A small image classifier, trained from scratch: widths [64, 112, 192].
Rows from block 5 of a small image classifier, named by matrix and row number. Rows with one number belong to one channel. Each number is 200 + 20 x the weight over its row's rms, rounded and kept within 0 to 999. All counts start at 0. After the name is the row's rms in percent of the matrix's.
After each channel's rows are labels from the 100 images, of 14976, where the channel reaches its highest value: "place" is the part of the image that holds the peak. Only what is clearly more common there than usual is listed. The data: capsule endoscopy frames (Kvasir-Capsule). In brackets: how many of the 100.
# convs0: first 3x3 conv (model.blocks.5.convs.0.weight, 112x112x3x3, each kernel summed), inputs 0-111
# convs1: second 3x3 conv (model.blocks.5.convs.1.weight, 112x112x3x3, transposed, each kernel summed), outputs 0-111

convs0.11,107,210,205,225,209,222,157,159,224,211,171,230,203,212,221,190,206,201,231,187,206,190,216,216,208,184,204,217,193,207,186,205,213,168,212,224,200,194,188,193,217,218,210,179,165,200,213,173,167,193,193,190,203,215,217,202,184,219,234,180,220,183,207,242,229,192,235,189,208,176,191,208,208,186,176,190,197,184,193,185,184,213,213,217,228,182,222,198,177,184,147,219,227,183,237,215,160,170,187,184,177,213,193,183,170,186,190,180,153,190,205,178,214
convs1.11,095,210,217,205,194,179,200,202,203,216,217,215,207,209,170,196,188,196,191,194,212,206,170,208,181,178,195,228,175,225,222,186,203,226,175,209,237,192,193,255,199,208,191,225,215,221,208,168,202,228,210,165,191,176,190,203,205,189,191,184,231,204,196,176,184,253,172,194,223,198,212,213,202,219,171,187,218,181,197,216,224,188,186,185,188,222,190,171,234,149,214,187,193,205,223,172,202,190,203,181,162,173,192,167,215,210,182,202,208,145,211,180,176
place: bottom right (31)

convs0.22,106,184,226,204,207,200,208,206,198,192,202,208,195,185,211,177,157,190,189,188,193,198,228,171,195,202,182,230,189,184,169,226,210,190,205,203,225,175,184,231,226,169,214,197,214,188,164,202,188,204,210,207,197,184,216,188,225,177,183,160,216,204,220,172,232,149,209,225,208,164,172,221,179,188,163,213,207,217,188,242,203,199,202,206,206,200,203,220,193,201,221,195,169,175,230,226,224,209,251,219,197,183,200,248,199,193,197,168,179,188,182,193,213
convs1.22,097,211,166,201,161,226,217,212,208,191,213,189,207,204,214,219,206,153,186,195,165,168,214,226,202,220,195,214,211,234,185,170,199,189,180,166,192,213,192,244,212,229,186,201,208,204,196,170,209,218,180,194,168,190,220,194,196,181,187,214,191,165,205,214,197,200,201,217,262,237,207,179,200,189,191,160,193,205,216,202,222,223,211,196,217,205,188,172,191,197,196,195,158,148,199,218,203,167,197,196,193,194,252,204,215,203,198,211,204,197,185,194,223
place: top right (35)

convs0.95,095,202,189,220,224,162,180,188,202,174,201,167,195,201,216,212,173,224,217,181,185,191,216,198,238,203,174,207,179,216,204,178,216,174,219,172,205,201,156,160,186,230,182,183,189,197,213,205,231,177,200,225,232,202,175,195,188,211,196,163,172,220,201,213,225,171,183,180,181,196,203,224,208,249,210,205,184,168,183,186,212,186,198,193,206,195,174,200,213,183,221,183,178,173,200,211,202,192,198,218,195,232,169,194,195,201,174,164,224,151,211,177,198
convs1.95,087,191,246,243,190,218,189,236,196,217,220,190,200,199,175,164,204,205,195,195,227,205,224,193,228,201,230,191,197,187,195,198,208,183,197,204,182,218,212,199,167,204,203,220,212,214,230,245,198,220,191,207,188,240,232,229,219,173,191,223,183,214,213,157,196,172,217,186,204,196,193,199,160,192,219,163,225,196,238,215,191,211,195,179,249,208,239,205,176,172,173,213,206,203,217,198,174,186,186,185,215,216,189,209,181,193,222,201,202,213,215,177,179
place: top right (36)

convs0.88,074,202,190,226,210,235,211,214,171,189,173,232,204,196,182,165,179,163,204,162,202,162,184,202,206,212,180,195,186,199,215,214,164,231,183,188,162,201,199,153,206,187,197,202,220,194,211,220,218,205,221,208,221,198,187,197,176,225,208,193,175,189,203,220,201,155,224,200,188,163,183,178,197,231,218,196,175,196,178,202,249,193,216,188,196,189,186,198,192,218,199,200,191,210,203,149,176,147,221,171,201,209,210,196,197,213,167,214,204,216,187,210,204
convs1.88,077,219,191,179,187,146,167,206,177,232,184,158,199,189,189,179,200,205,176,231,221,227,209,183,193,190,204,189,169,203,195,167,228,221,223,203,220,230,193,195,192,203,192,197,160,193,217,235,204,194,173,211,208,187,166,164,180,194,197,175,197,198,207,187,182,212,173,171,225,192,195,224,225,165,231,180,239,189,179,215,183,195,187,200,196,216,173,181,233,213,175,212,202,188,206,164,198,225,208,201,205,220,186,184,163,212,203,209,222,217,216,190,202
place: bottom right (27)

convs0.40,086,212,172,208,190,231,206,221,187,216,208,205,183,210,213,198,221,194,180,197,183,159,167,208,185,178,176,248,204,208,216,175,205,207,192,228,220,200,198,181,203,206,178,202,202,239,207,195,230,198,203,175,225,197,213,159,213,186,233,194,189,213,214,183,251,198,205,190,216,210,201,233,182,193,211,219,207,221,192,203,228,204,190,189,179,210,201,168,180,145,219,193,183,209,221,210,188,197,226,201,213,218,221,232,186,208,155,222,165,246,179,194,212
convs1.40,083,208,240,189,175,201,196,168,193,223,152,165,184,196,191,192,191,202,192,197,238,176,186,201,196,195,248,193,213,218,170,226,227,220,218,216,243,205,202,235,193,188,203,193,214,181,219,210,181,217,206,198,215,199,232,210,190,157,211,200,194,203,217,184,169,188,209,229,188,187,172,186,175,205,211,189,181,193,200,168,194,219,196,207,179,226,201,185,181,217,154,188,213,223,167,168,222,200,175,197,170,231,172,205,203,189,225,207,200,181,218,216,221
place: bottom right (39); top left (28)

convs0.108,108,210,240,213,185,176,143,202,238,186,177,198,199,208,203,184,189,207,180,221,216,239,223,199,148,194,195,190,203,202,232,159,168,186,206,202,221,180,182,176,212,201,202,188,173,191,171,213,210,211,188,208,210,197,198,197,208,196,204,166,220,207,169,197,203,182,200,188,171,181,224,206,177,196,161,203,197,216,187,218,201,163,187,184,203,209,230,203,152,248,186,196,207,199,193,183,191,231,207,228,203,171,185,209,230,228,196,178,188,220,183,209,206
convs1.108,110,197,208,171,211,187,164,194,214,209,169,210,187,204,211,142,205,188,197,198,200,208,206,190,254,190,201,189,225,171,188,168,176,221,180,228,182,173,185,195,191,189,193,193,234,215,203,195,212,220,199,206,188,190,222,204,179,235,184,232,219,195,218,229,222,200,185,182,210,197,209,197,196,188,178,225,184,181,222,201,217,260,238,173,221,229,182,213,225,197,175,189,214,214,193,228,222,159,195,210,195,210,198,178,188,197,184,211,195,182,153,203,203
place: bottom right (39)

convs0.46,081,215,215,189,226,207,202,224,192,193,226,210,162,199,186,179,193,229,205,229,209,226,236,173,166,217,224,211,214,193,214,191,194,210,188,219,212,245,206,247,163,206,205,235,179,215,179,216,229,224,196,208,182,208,185,199,218,191,184,191,200,175,217,201,217,198,205,228,211,164,205,198,194,208,230,197,179,197,199,206,195,198,217,169,190,215,171,228,203,198,209,185,182,260,206,196,220,253,234,212,189,197,225,200,208,208,201,189,171,206,170,229,179
convs1.46,088,188,189,166,192,204,224,164,254,213,213,160,222,203,182,204,214,195,219,197,198,185,173,200,208,169,198,200,172,212,187,211,206,189,192,201,155,222,184,210,199,226,183,197,191,208,240,180,191,216,208,208,199,209,230,189,189,208,203,184,171,209,180,223,165,166,204,163,215,188,182,198,244,191,221,229,223,183,207,215,185,219,181,223,218,224,217,200,195,217,200,189,183,176,198,210,164,175,194,218,210,161,214,201,173,175,193,184,181,205,215,150,212
place: bottom left (44)

convs0.91,087,186,187,223,209,195,189,176,196,186,156,221,197,241,198,232,158,211,207,213,187,200,193,230,157,190,205,208,226,185,198,189,194,217,188,193,179,205,202,167,198,246,205,169,211,150,204,199,212,222,203,197,203,216,193,174,204,224,188,204,230,193,191,219,208,176,224,201,217,180,212,221,198,189,167,203,179,178,188,198,214,172,181,167,216,198,206,187,214,212,183,207,191,203,179,225,173,141,202,210,171,184,178,212,228,200,233,171,182,176,225,184,194
convs1.91,094,189,224,156,203,199,152,195,195,192,199,188,171,185,222,168,192,184,187,175,187,191,195,206,222,214,188,198,186,231,187,180,202,209,163,230,182,190,184,240,185,184,193,193,199,190,164,174,208,178,195,170,210,218,214,171,193,210,225,214,177,175,224,190,196,197,192,207,207,220,195,179,187,228,179,197,226,217,225,193,194,226,211,175,215,216,196,170,237,236,218,170,183,227,209,204,232,205,193,203,139,214,213,207,217,207,191,220,193,214,193,242,206
place: bottom left (44); middle left (33)

convs0.74,106,210,243,200,171,207,199,217,234,196,193,205,219,185,167,186,211,208,170,198,226,182,205,198,185,201,193,201,195,214,183,179,236,207,221,218,206,199,187,195,204,174,210,200,194,237,174,215,185,208,176,201,203,192,185,196,204,211,249,196,211,182,211,175,249,223,226,194,223,202,184,207,220,221,201,169,231,209,188,215,192,139,168,175,146,196,180,220,190,211,223,212,206,195,220,216,197,194,197,206,193,167,177,195,172,174,179,200,221,243,195,202,179
convs1.74,102,177,164,184,191,191,179,190,190,223,177,187,212,190,207,231,190,157,194,231,194,201,171,204,211,201,221,213,226,203,210,216,202,164,203,226,206,188,208,200,200,231,189,191,191,168,188,194,213,201,234,194,164,164,196,204,206,223,198,202,152,230,192,201,186,165,225,221,209,190,212,182,208,193,193,226,206,203,182,215,188,210,198,200,211,174,224,192,140,188,233,172,226,169,162,192,172,189,225,219,201,206,191,227,231,157,194,203,213,182,186,199,207
place: bottom left (65)

convs0.2,101,210,210,238,208,195,176,201,203,224,205,215,206,202,212,185,183,158,206,224,214,217,217,193,165,218,191,152,175,216,165,166,192,190,223,197,213,220,200,173,204,164,185,170,201,227,192,210,201,193,217,191,229,193,221,215,172,210,196,185,206,219,196,244,233,200,197,201,219,253,210,175,191,235,177,224,223,204,195,229,186,176,192,187,191,195,165,240,229,188,196,181,217,192,189,192,224,200,219,199,174,209,192,216,178,177,170,190,187,230,207,202,210
convs1.2,113,189,184,193,195,235,212,158,167,204,213,177,195,189,228,195,178,191,228,202,205,163,214,203,250,203,183,207,191,202,204,190,223,222,227,188,198,171,206,215,216,214,241,197,192,156,231,181,195,223,209,211,198,200,191,207,157,217,220,226,188,187,211,189,192,168,244,193,213,233,204,204,199,178,237,222,163,170,164,183,200,191,191,213,218,205,174,193,197,213,218,194,195,188,178,169,202,220,197,203,204,167,220,215,230,170,186,201,220,176,206,203,208
place: bottom left (81)

convs0.61,115,197,196,211,209,224,191,206,218,169,201,179,190,167,244,219,211,203,170,218,214,197,215,194,209,229,191,193,207,228,200,254,187,215,218,164,204,193,192,179,230,185,189,223,207,232,234,203,196,222,210,236,217,216,179,223,183,188,214,229,217,222,196,178,179,216,160,224,174,172,196,176,214,202,185,195,215,194,204,198,207,181,219,198,233,156,195,229,218,220,206,214,163,190,216,210,227,205,221,234,194,226,226,180,196,202,221,230,201,193,215,179,201
convs1.61,111,184,204,182,200,167,196,199,172,178,205,175,201,184,176,167,135,189,227,188,206,174,198,220,215,141,201,181,212,150,228,227,191,214,193,183,204,193,188,193,218,187,194,209,220,210,200,161,206,233,193,210,191,208,199,221,169,178,190,211,216,200,194,226,176,207,197,220,218,213,187,224,194,196,210,236,211,172,199,189,192,194,195,159,186,211,185,171,224,206,191,190,219,218,196,185,179,187,205,174,190,162,211,206,204,192,196,219,228,179,208,248,197
place: top right (40)

convs0.70,163,221,219,221,204,194,213,215,217,211,183,159,191,178,214,187,193,199,165,214,206,208,208,191,168,212,204,207,177,199,207,253,215,167,229,197,204,216,195,172,221,203,182,182,215,216,207,197,198,209,216,196,200,197,190,180,223,215,239,230,233,194,199,225,262,208,190,220,207,170,209,195,181,191,206,196,212,220,215,216,179,221,227,218,233,195,202,212,195,202,192,195,198,173,225,202,199,246,257,210,225,214,226,223,194,182,184,156,195,187,193,213,222
convs1.70,139,217,185,195,183,182,217,255,228,190,175,191,204,220,193,220,173,200,186,195,214,178,197,201,203,195,167,178,164,212,194,192,188,222,178,200,152,197,200,215,170,184,199,207,169,169,229,209,210,195,198,187,203,195,217,186,233,202,164,184,211,211,226,161,156,172,186,200,223,214,207,230,195,207,227,196,188,214,178,217,190,170,180,170,157,225,204,160,216,230,206,195,197,242,199,197,231,206,195,183,203,186,181,180,212,193,196,202,179,200,181,212,188
place: top right (33)

convs0.60,132,172,208,199,218,213,169,207,167,183,173,243,223,217,190,170,216,211,194,174,173,201,214,221,199,194,180,171,241,210,192,139,212,220,156,193,205,199,193,220,186,218,232,194,193,190,200,197,234,203,187,182,195,237,196,229,213,219,178,193,191,227,183,207,181,204,222,200,208,191,195,219,214,200,185,225,179,203,214,198,230,190,159,184,172,185,214,200,192,192,179,199,186,189,157,201,193,171,179,234,179,201,190,182,221,230,234,213,200,184,202,214,190
convs1.60,126,224,210,173,194,149,179,196,220,232,193,184,217,192,174,174,168,191,165,165,198,196,186,203,176,225,188,169,176,211,225,209,163,203,203,213,225,204,175,235,189,207,185,188,208,238,185,224,197,227,203,181,195,195,226,159,220,207,192,206,207,194,210,195,165,185,145,212,203,191,190,202,237,206,196,185,216,183,178,198,176,206,169,201,217,212,201,220,206,195,208,204,224,222,214,182,192,200,214,158,179,163,184,223,185,172,193,199,178,208,189,215,199
place: bottom left (35)