Weights of a small image classifier.
Model: 4.41M parameters, 96-pixel images, norm batchnorm, depths [4, 7, 4], widths [64, 112, 192].
Data: trained on capsule endoscopy frames (Kvasir-Capsule), 42238 training examples.
Rows from block 7 of a small image classifier, named by matrix and row number. Rows with one number belong to one channel. Each number is 500 + 50 x the weight over its row's rms, rounded and kept within 0 to 999. All counts start at 0. Numbers have three digits each.
After each channel's rows are labels from the 100 images, of 14976, where the channel reaches its highest value: "top examples" is what is common among them. Only what is clearly more common there than usual is listed. The data: capsule endoscopy frames (Kvasir-Capsule). In brackets: how many of the 100.
# convs0: first 3x3 conv (model.blocks.7.convs.0.weight, 112x112x3x3, each kernel summed), inputs 0-111
# convs1: second 3x3 conv (model.blocks.7.convs.1.weight, 112x112x3x3, transposed, each kernel summed), outputs 0-111

convs0.7:431418583452461434435557487393510534517510452493497435488506631574484446566463482435447437455558476444409484530426575473476408411541522500546467567422405503493482549519525496578494551530626567452478489479512530419530521472529518534479536506428464410498468595525481499445543489525547522441515405557507491514453492503500515448480488557534
convs1.7:569588436501534556496496513569559507415493396455493575498561504462461557504479500488488544492450419506557477524499523542564603545585479514528462587518551484540571591574569506514546437464493508470567515572490514537489525490523497498600552559580502499468574551584426447579486515592421438555501622452524515431498449517538455563476485495445
top examples: finding: ileocecal valve (30)

convs0.107:529433479505534473463491493531481562516552519520587481543479612504503438595430531528552435496640416594457475501456480557412533493372559430574524482433525522498469515557510517560436625491469524505561620489537529509533503458440465504551484447488456548428570500468438548499485403447443511487413456492481533494495503474523410477528484515488
convs1.107:549512544487554499526492534422432497526511615472407536487543446518533481535541512572416518537530502542491494469505485454529489503475483595461483534598465560483517523494504476500560369576384498399569546566460454488535587507467527466452420524442490517482488473463425542549430604496427464451402518507555450493473529491427564577483446389511
top examples: finding: lymphangiectasia (25)

convs0.89:501489490574520497390476498475532475454609539538405510422399571456531551556595506493629474481562545472509434408521484476444529488630442535490437578511486519575469498529486538494493518438518554533502415515540591549465540504446421499571510472479490522656527513496553511435521498555481507461518501504449465518579519504549506525451487590505
convs1.89:444601508440482453551444515442557545539452388505604492497569543573487471435471527557372515495513589468459541544466630553505549513488577482564503548557586512457593504467557462592488492480514555522492546496527587522476480428588440473465480519561522467453508501487493468499490436512468593537512536516485533406449480540532533497582444426500
top examples: finding: blood fresh (31); finding: pylorus (26)

convs0.98:565485562525522456459523470597520551578537431524440595437534506496501557511495542471557464495531467540469496506577454517423474445511445478513466442455486575440465503467561598466477527435625564467498571435467438436519456395507497469458524544474493511579578548468566528434585430497418549469442516383500495528447469548518456499392551478485
convs1.98:504561460472500512513481511515519492478568443544558438482581532509530541568456474612440551481501463532528526552480455465503532522602438562529480481518510447515465553544515469601590328547445568548513542538524505556441542569506527492555471480486554480472480408492494504484392499473545414495590542602549509492452558552551494561595599475471
top examples: finding: ileocecal valve (30)

convs0.20:490603440484432432492544450495553566562511369508546571412576495475492507434547511498498486503499537529482513503419435481505489437527575531538460558448517511513422550494564429529445430495530626385504493490511404497499494517458437432584548533443539442496505545513479544508464598449563482495521458389458512447413462507480488494439538421458
convs1.20:574533548509570560544515565561403476422551570450427549600498475388422487448553489480530476536473503471500460506488616485551474575389556491379489479517499503468464536510378473530494523581503471423494473449445549436466533532489465470497484501521545469559515541515427414515484463517569404502534501465423521542554513489463472509411564555539
top examples: finding: ileocecal valve (47)

convs0.35:492433486562549496575575552498544497485425550471491501423585517639467494495509508499502424491449470425610563531537476506451536403464586610419515467504452495437460499422479565453517442450431482453557503550493406578480498562462439505489495517482499518527440531525438509474499520504609556514415531522456536522431465479575558490577440497569
convs1.35:566452559515530544410428571487494440510590441469534496553481445506457497477495562558431488515566487534443504506481529446490458603539521438507534517559422539500487494481440530432488465476564477595461475487573610405555523397585537438503469486476555438427610444440504497470473454536452413543553477552425486537466501422432456505455519576490
top examples: finding: ileocecal valve (33); finding: reduced mucosal view (26)

convs0.28:525391522556464429496521422553500533535529510545422505538574519526490480499534516495535477422491503462538461418529572556553440459527515468444546446535513478567473532529538471497480452492505532476395488508562449390449450439526454531483493493580597527521467528480556431341652450559471520440501426479459620513451538438460474540486472522473
convs1.28:442622541472491553540439445472557505410445480520518487426558534603418507428505513505509485472478550449558521443529512580477507508563521572645513495472528539502553469515470638564433501476519486565525584463528544529485523479533451478436490598526477518558467535479583494456462571420487587531482528498491561422588532547535547531492564426498
top examples: finding: ulcer (48); finding: angiectasia (31)

convs0.93:530483506454431513460457453513552531498503394503490570462566486534466470531539452547565506486530586552520456472505484502475587515360478501484440563451451486498542486479558487489497531543558592448382511518454542527572524480473468416469477560475511566511459528477448560368466420540411557469554400515451464499408495466516456480363516466434
convs1.93:628498542441517509426575528489516584621490447572554524562508536533477476464554466484390479483475474505500489529556450482512445442670608531433512499558494437506478463531552505517466486584447514531532444531466469456526527523485615482527574479499590480508499499465508529545514560423501426533542537456546482474587436576494518550584467520550
top examples: finding: ileocecal valve (30)

convs0.44:542512517423509579459482448518442438479473534417504452494542554466464418478452494495632517473563552494477529462468536468509575494579452512480371520463556508469490578518588490529403497450498444493397528446554474499472547619496473459511400486490527476534474513482574535503436426544508552535566361523534484533416460503548584465451492554517
convs1.44:445476505623534453441546524551563517476498533431533425486446508548533510555528483477283506473494503484516476551520497564470496490525529512545495452458441435496480435473472409506428518477445552472524510478465511500546457440514565581538575487400459508520469318462467514487509471513508464512446589516492473566552495518479524567600456519557
top examples: finding: ileocecal valve (28)

convs0.54:559480563505539479476376590476608511521550401552489518449499532465465548469586592570549448470575488472512491512502492486456432509484444515553492587466532463444425476542526601555464446580495552494518516545433597522556448494428506506550559473582484467549452480531564448456471496484440529482479521488448559419449413557504483474416420565450
convs1.54:418579454446402500529525500395550520591401561463459489499494599399578515508530534500535512483480568521560507487464569449538467460515525552453507527520458517522537436475644481439438532461452493537532539553588599539459490434506570504556508524463518521471443547539488523451544522445618549470439529407484550520444529553506465448541443454472
top examples: finding: foreign body (52)

convs0.63:530455529505424449385558497459546510435482513478542485439513457511469506490530456379584424414497487491521524481494455465469575491435565511532529521368526577481465453453615478441387434539565533482399481459457437492449572534520565477504432517485523454471477525494544429490443389507536481499524497461550427448511445603505469475457434527507
convs1.63:513538570518536471553473575425528509571520486543504558582567576558554556534530556517475587533492516498595525522514601498491557470560478553590526562531482547525523532520416503520623643457443523522535402519501555503527464512525535540437599458489534499554485479552498585472524536555358460488453567483466516492442453506550484578509531525532
top examples: finding: ileocecal valve (42)