Weights of a small image classifier.
Model: 4.41M parameters, 96-pixel images, arch preact_resnet, norm batchnorm, activation elu, depths [4, 7, 4], widths [64, 112, 192].
Data: trained on capsule endoscopy frames (Kvasir-Capsule), 42238 training examples, 29.1 epochs.
Rows from block 5 of a small image classifier, named by matrix and row number. Rows with one number belong to one channel. Each number is 500 + 25 x the weight over its row's rms, rounded and kept within 0 to 999. All counts start at 0. Numbers have three digits each.
After each channel's rows are labels from the 100 images, of 14976, where the channel reaches its highest value: "top examples" is what is common among them; "patch colour" is the nearest of a few named colours to the mean colour under the peak. Only what is clearly more common there than usual is listed. The data: capsule endoscopy frames (Kvasir-Capsule).
# convs0: first 3x3 conv (model.blocks.5.convs.0.weight, 112x112x3x3, each kernel summed), inputs 0-111
# convs1: second 3x3 conv (model.blocks.5.convs.1.weight, 112x112x3x3, transposed, each kernel summed), outputs 0-111

convs0.87:453445541581466464522524464501499508523505482463497519487493520524497516480501450503530489498483491509487512499519474519519493494485444495468531475454478471522498511546481528497526484476487482507470512504448476495488501480510527504521491525535529565494492495499523476463527476482502507498514496521487525469474493491517470496461532474475
convs1.87:514525532461507526425517471512516525563483462504480485447516466531509539499463504525521509499540529509489448512494483492518500525499535508527497482470498489532529496477483503513515466487509481496534510493502475468488530554510492500505490507504486492559482550509502507520477522479551519508488514475500506476517517510496523475555461495479
top examples: finding: blood fresh
patch colour: orange

convs0.48:474477537476504487483491508519528512532505506473533541516491481474515495483450547465525505484489513508468480471521465492482504486514479479480460507521474470485440482480498517460517463504511495468481488479484509499475496511469495482476524495467545499518493498473469532471509506558486488482454502496460497472508463463467472510454503428508
convs1.48:560506495507510478487485471468481481479485510507493510541515500464512472489515494485507475545502459519518505464521479555548456485470513480497519505498492538496507487501552493512527471553508517472500523502480473455508479535469477476524531493513485502526473519520509476510511540471515477483532478496527503528472513531471467505437536467471
top examples: finding: ulcer
patch colour: orange

convs0.106:493473514486524562455450529484487554550447529520465500480485496512512499485502522516518502547499506492521503518508489522470523488488516524492488467548509513497493471531505496460567498505536489466453477522502493484495526534517495514499511538469484517504499522513524503472513523525477468541463522463541519511490492504471496552514494511505
convs1.106:501509519519496483490460499533493525513510483533529504502493544494483479496509496483521482502460470525503463491538503473484521500523467492546499507452520499525494463528524473497485470484519523511510509509517494500479453508463517457433531501504474484547463510457526527468506520507489513495556465541536523528489499494540504508540542467459
top examples: finding: ileocecal valve
patch colour: black

convs0.44:510484497497482493475501522507519500505487507531477505564473468529487505520518513495500513484495501493554560494477532489521451530544507494506556518485508508516519498534515527445511525492532542517493559513504482483520532500503478514518486478521483523511504472527520447498516481481547520549536519495515513511484506534509504507513515556557
convs1.44:488530487548484497493519513492520478489456456467462496451488454467491521484449514505483527485475501462484502488511540482499509489467498470514473523480483486496454488460475477494474486462511485505508519517497530539473476505478489476478483503467530483525488470512508491500483476526479533452447485527489516485521540457464517501499503443461
top examples: finding: foreign body
patch colour: pink

convs0.8:489506502493493522462509537480496524456470509463505447533474476451447472496520496473494536522503475488501510507489462456475490488477534522499495543509542499468494490447501508520522533497461555481524524467461517510535492514442496473477502522520489466503491470514502484468503516483518515484526498538502497477492511477522543513518486521461
convs1.8:530491483505543532504494499489523496537519499535448520500489500507514506515549495526500474512504504485516520496480583510481532527480504490508488514486503503470536510510468462515472455508502484476527467500513492505523525557503500514493478467510490526509526486554514523554497476513492458486476544474426516502494469535508510495516472515545
top examples: finding: blood fresh
patch colour: orange; grey

convs0.35:515530510525510466502505494491542535479534497530485534551522481510527506503506489481533529509503507493525505534493486513527499479493485499537550485530485508516499542511482518547508487488541471498492515450513503491537505474510507510488479502513554482483496534502532565492506544576488519457474498489491500504507444504533481446520513491475
convs1.35:529492456478483552451527503507483484524470491484454502478518490478502504527484513533469531502525496483507546538475490501491463518453534487496490529506525494486487478515491446475513438496518506527489529518525443511523516497489485509531524495458497515509519450501504483504512517489480486488450548488501494504463497520457511492487466440518
top examples: finding: foreign body
patch colour: orange

convs0.31:517517538500508492496517481482476496494450510511537473511482494579541484536491498464482481437503526516526527527499476524490500466501528525556485483454528544551519497489510499502482489461489545498506521473495469478501545490487477472498494482505513476472459485541520500460529485505542493542538497509492495494510501488487490474507525481523
convs1.31:472517505488500485540486536474493508492522459515495523460513503459506487471536494508510490516526467500484442531489489486532523528452478506486524518444516506500521537501492485488525468503526490504523495518525436497514453507503490477520497523540479497518498524539448487493470522495454539467448467484512473519471500462497485485476491460472
top examples: finding: pylorus
patch colour: pink

convs0.73:517530527506489487483511521514473503525492515509525506440536532507537528491600492508514481486508486506474516522499505501481494492476489471546513520548490474520484525477512528531499532490456497491491487507476514518486470497493529510556522511486591526508483526500463484504504493501478514465508504492546507488510528491517482539471525493532
convs1.73:506513476469486514554513496464525501466504427477466488479480506522510494492483480511438505522520534453452524493488494491531475514490508477522481469517493469497492509513527546515493503470517495502487539496485510497518482523500532518511503487481474470467460499457469487448485480528531508452453509476516458509460494509520529485531478499465
top examples: finding: foreign body
patch colour: pink

convs0.16:499536510560520505505533489535516497462488540536554513564510502497485459516465488539486506557510515507518501495511492487517529512544500520506473474511505511527532522497497515464560478515471527526496454503466469520494498521536536534467518486500510465516472497549496501507472536524501495481528496479514502485506466472492489462529489500513
convs1.16:515520496506496454512490509484434527553529526513469516504505482460478524522492522461497482499490503490480503515486533487508503531455485500494493526485501458507495487520473515512509523463550481500508449481534465436553518507505511490499471487504525508496532515559467471520514490496457485486478547510435496501486498519502526485499467470515
top examples: finding: blood fresh
patch colour: black

convs0.42:501466493476472526545467487486427494514507509504497543457499526473510484492502518456516504503466511501512526515443533508531506496520525492477519522537483498498531462524504510473502483517495483465496532552522505508511516522497435527467501500483509479449518483476458473553480486537513498557512504498480510500516491501493546478483506470484
convs1.42:480500519488496531420496518517497494516531488475506466517483470541492510491531490529502512521513497512508486503520503496483494512512478566520484458485493529508518521479485518527435508503508564516503500544495454495498477490467488512507491503497475482545522487475417530482510473490493490500465509494535550506513480486546475464521513515488
top examples: finding: angiectasia; finding: ulcer
patch colour: orange

convs0.65:477464515533474482513503480470551458507559514502520463546485485507477455502473471503515549480494480512490545458492478533454496501471482505467510478518488508525495502509506479544510500496482505499463518480539496496490521480509482505465484510500489536531455506525515531462465464503494515484471516532472508458501520444508477504459479529482
convs1.65:539537514517507480490493512532527544504485454493490513501496516516475509507511497519501496492528540501487468517497538498508474503564579461500468505501495473480520469459513514497449466526508501504482575476484476467540532489483518461531506498480517502522478524502518528546523495488469503473486468490528475497541511481470503505543506502497
top examples: finding: ileocecal valve
patch colour: orange

convs0.6:524464550506486493524538526520462505469487498480487460500527492483513500474484506504504484453513528534492496530507486470519536477512516498491459516492505516500498446487565565500447494494474535503501504456512455489498502504474500520490521500477466492481466486481483481469492485512499460513534484490552456490533490433490481499514491505534
convs1.6:472531499489527521536511533472513493504517487550518509469482503523514530500522506517510500502502450526510549453515521492472514474528514493538519530460505524535484502518506511535525516466518509539507515516524484522471505495549486472493507536534535477484477439518474466448511494517466484477558512508510514490471491495542482542460493504482
top examples: finding: pylorus
patch colour: black

convs0.76:493523539492510506506502511454517522519499513498512506507457524523499460516473479531518487525524490522514523526507515498553515507478479521498488489481494525483519533511520474507549473482584503481521484467526487540532538514502488455510526507536562508500531482519506528529472507487518492514450450473481513496480471458503491446486504477517
convs1.76:524528509503468497473495547535506500520512466475473530521519471527484537493528456472430521450481512485538532518514474515467436495521560507515508495416483487485512489507481468530505475523486475508501491485521535469524481456472523497516478502467502487496506502459510489507504512493509505507521513501556482502511505509502518497495493496467
top examples: finding: ileocecal valve
patch colour: orange

convs0.56:504490544487498489523498482511507455529514462479525524482519509523449497499535484543476510472506488508474493501479489517521491565480431492446512518477499503476477512541494459490514463500495539466500512520491498518480526509512507471475523498504501532496502511485514535496504496590485467501529502490467485483480537499508455489458486459517
convs1.56:539487472511488519446586461469489534486487490491474522505499473471503517497475496526508504496467487490500471471516479491495498458521534528472507451520479499495517507486515534503489499500545498496516454510508528494536506575482503481556500507493516510507529499471500510458486556504540520483493465506554491513511495492482499490506520454497
top examples: finding: ulcer
patch colour: orange

convs0.104:503540483520497489464492506488532488519548525513526486514545522454481474476487513504483526550504460476500487508476475507451482481478478519496485505509517478492498552544470517467510487532438545497483476502482521508498521465451513499451506505511528493543482465524505532482520495511484483481483521498470546532551482492508509459489468484511
convs1.104:453478503514492479509528469520533505530532481471479490479481545488533510511527522548486469499487514482526518504497536461538507498529472547517511507513496510502526457535536482517480518519526495508496474467556518514510489514493518490460489517525518474498517526533511467457509534422507535531501457525500518520482543485518510471492491480517
top examples: finding: blood fresh
patch colour: pink

convs0.37:539526526488509454557506506546490472497513465497524496504510499525511468518523537504496511474499521518526507503529501534507465492534446526518507545472526541515485485545476508541477484496450518494490527453463504507498507518503493487511506529518514533543494480496515491478538447514483546507535499494496509467507487516506500537460475464547
convs1.37:496506473507482492516534477450484487471475483500487466506476500453491510470477498552497496533484509472508527473502471519508478459477508566502493487439489476498518467536504514497519484467491492465508493503496475502500493491531535476541485517563481501496435487492452495477488526518490492458487484482489476523462489489488511485500531430482
top examples: finding: foreign body
patch colour: pink

convs0.38:524486474489522529489514513506486486508517489521500445522551491486495505509519495484523477503542519512517542498494515478522492534476525512485490504470501497509505504495517507499463501508537518526498504508481485539556507484573529506482537430472501526424501484523494435471474550524491542486534511511474519483506506534524474487486482514492
convs1.38:473512506510512523491475491518459487503474543504469492476494507445519506504475495542481497509474502506468524546477548483504502503526511479481486490537494515529509516499474509501494507480497485463477531491505454497466529537479466483488463496456498526484567468455513487514497490504518535519462499458465507528513552457495516523490429503519
top examples: finding: blood fresh
patch colour: white; pink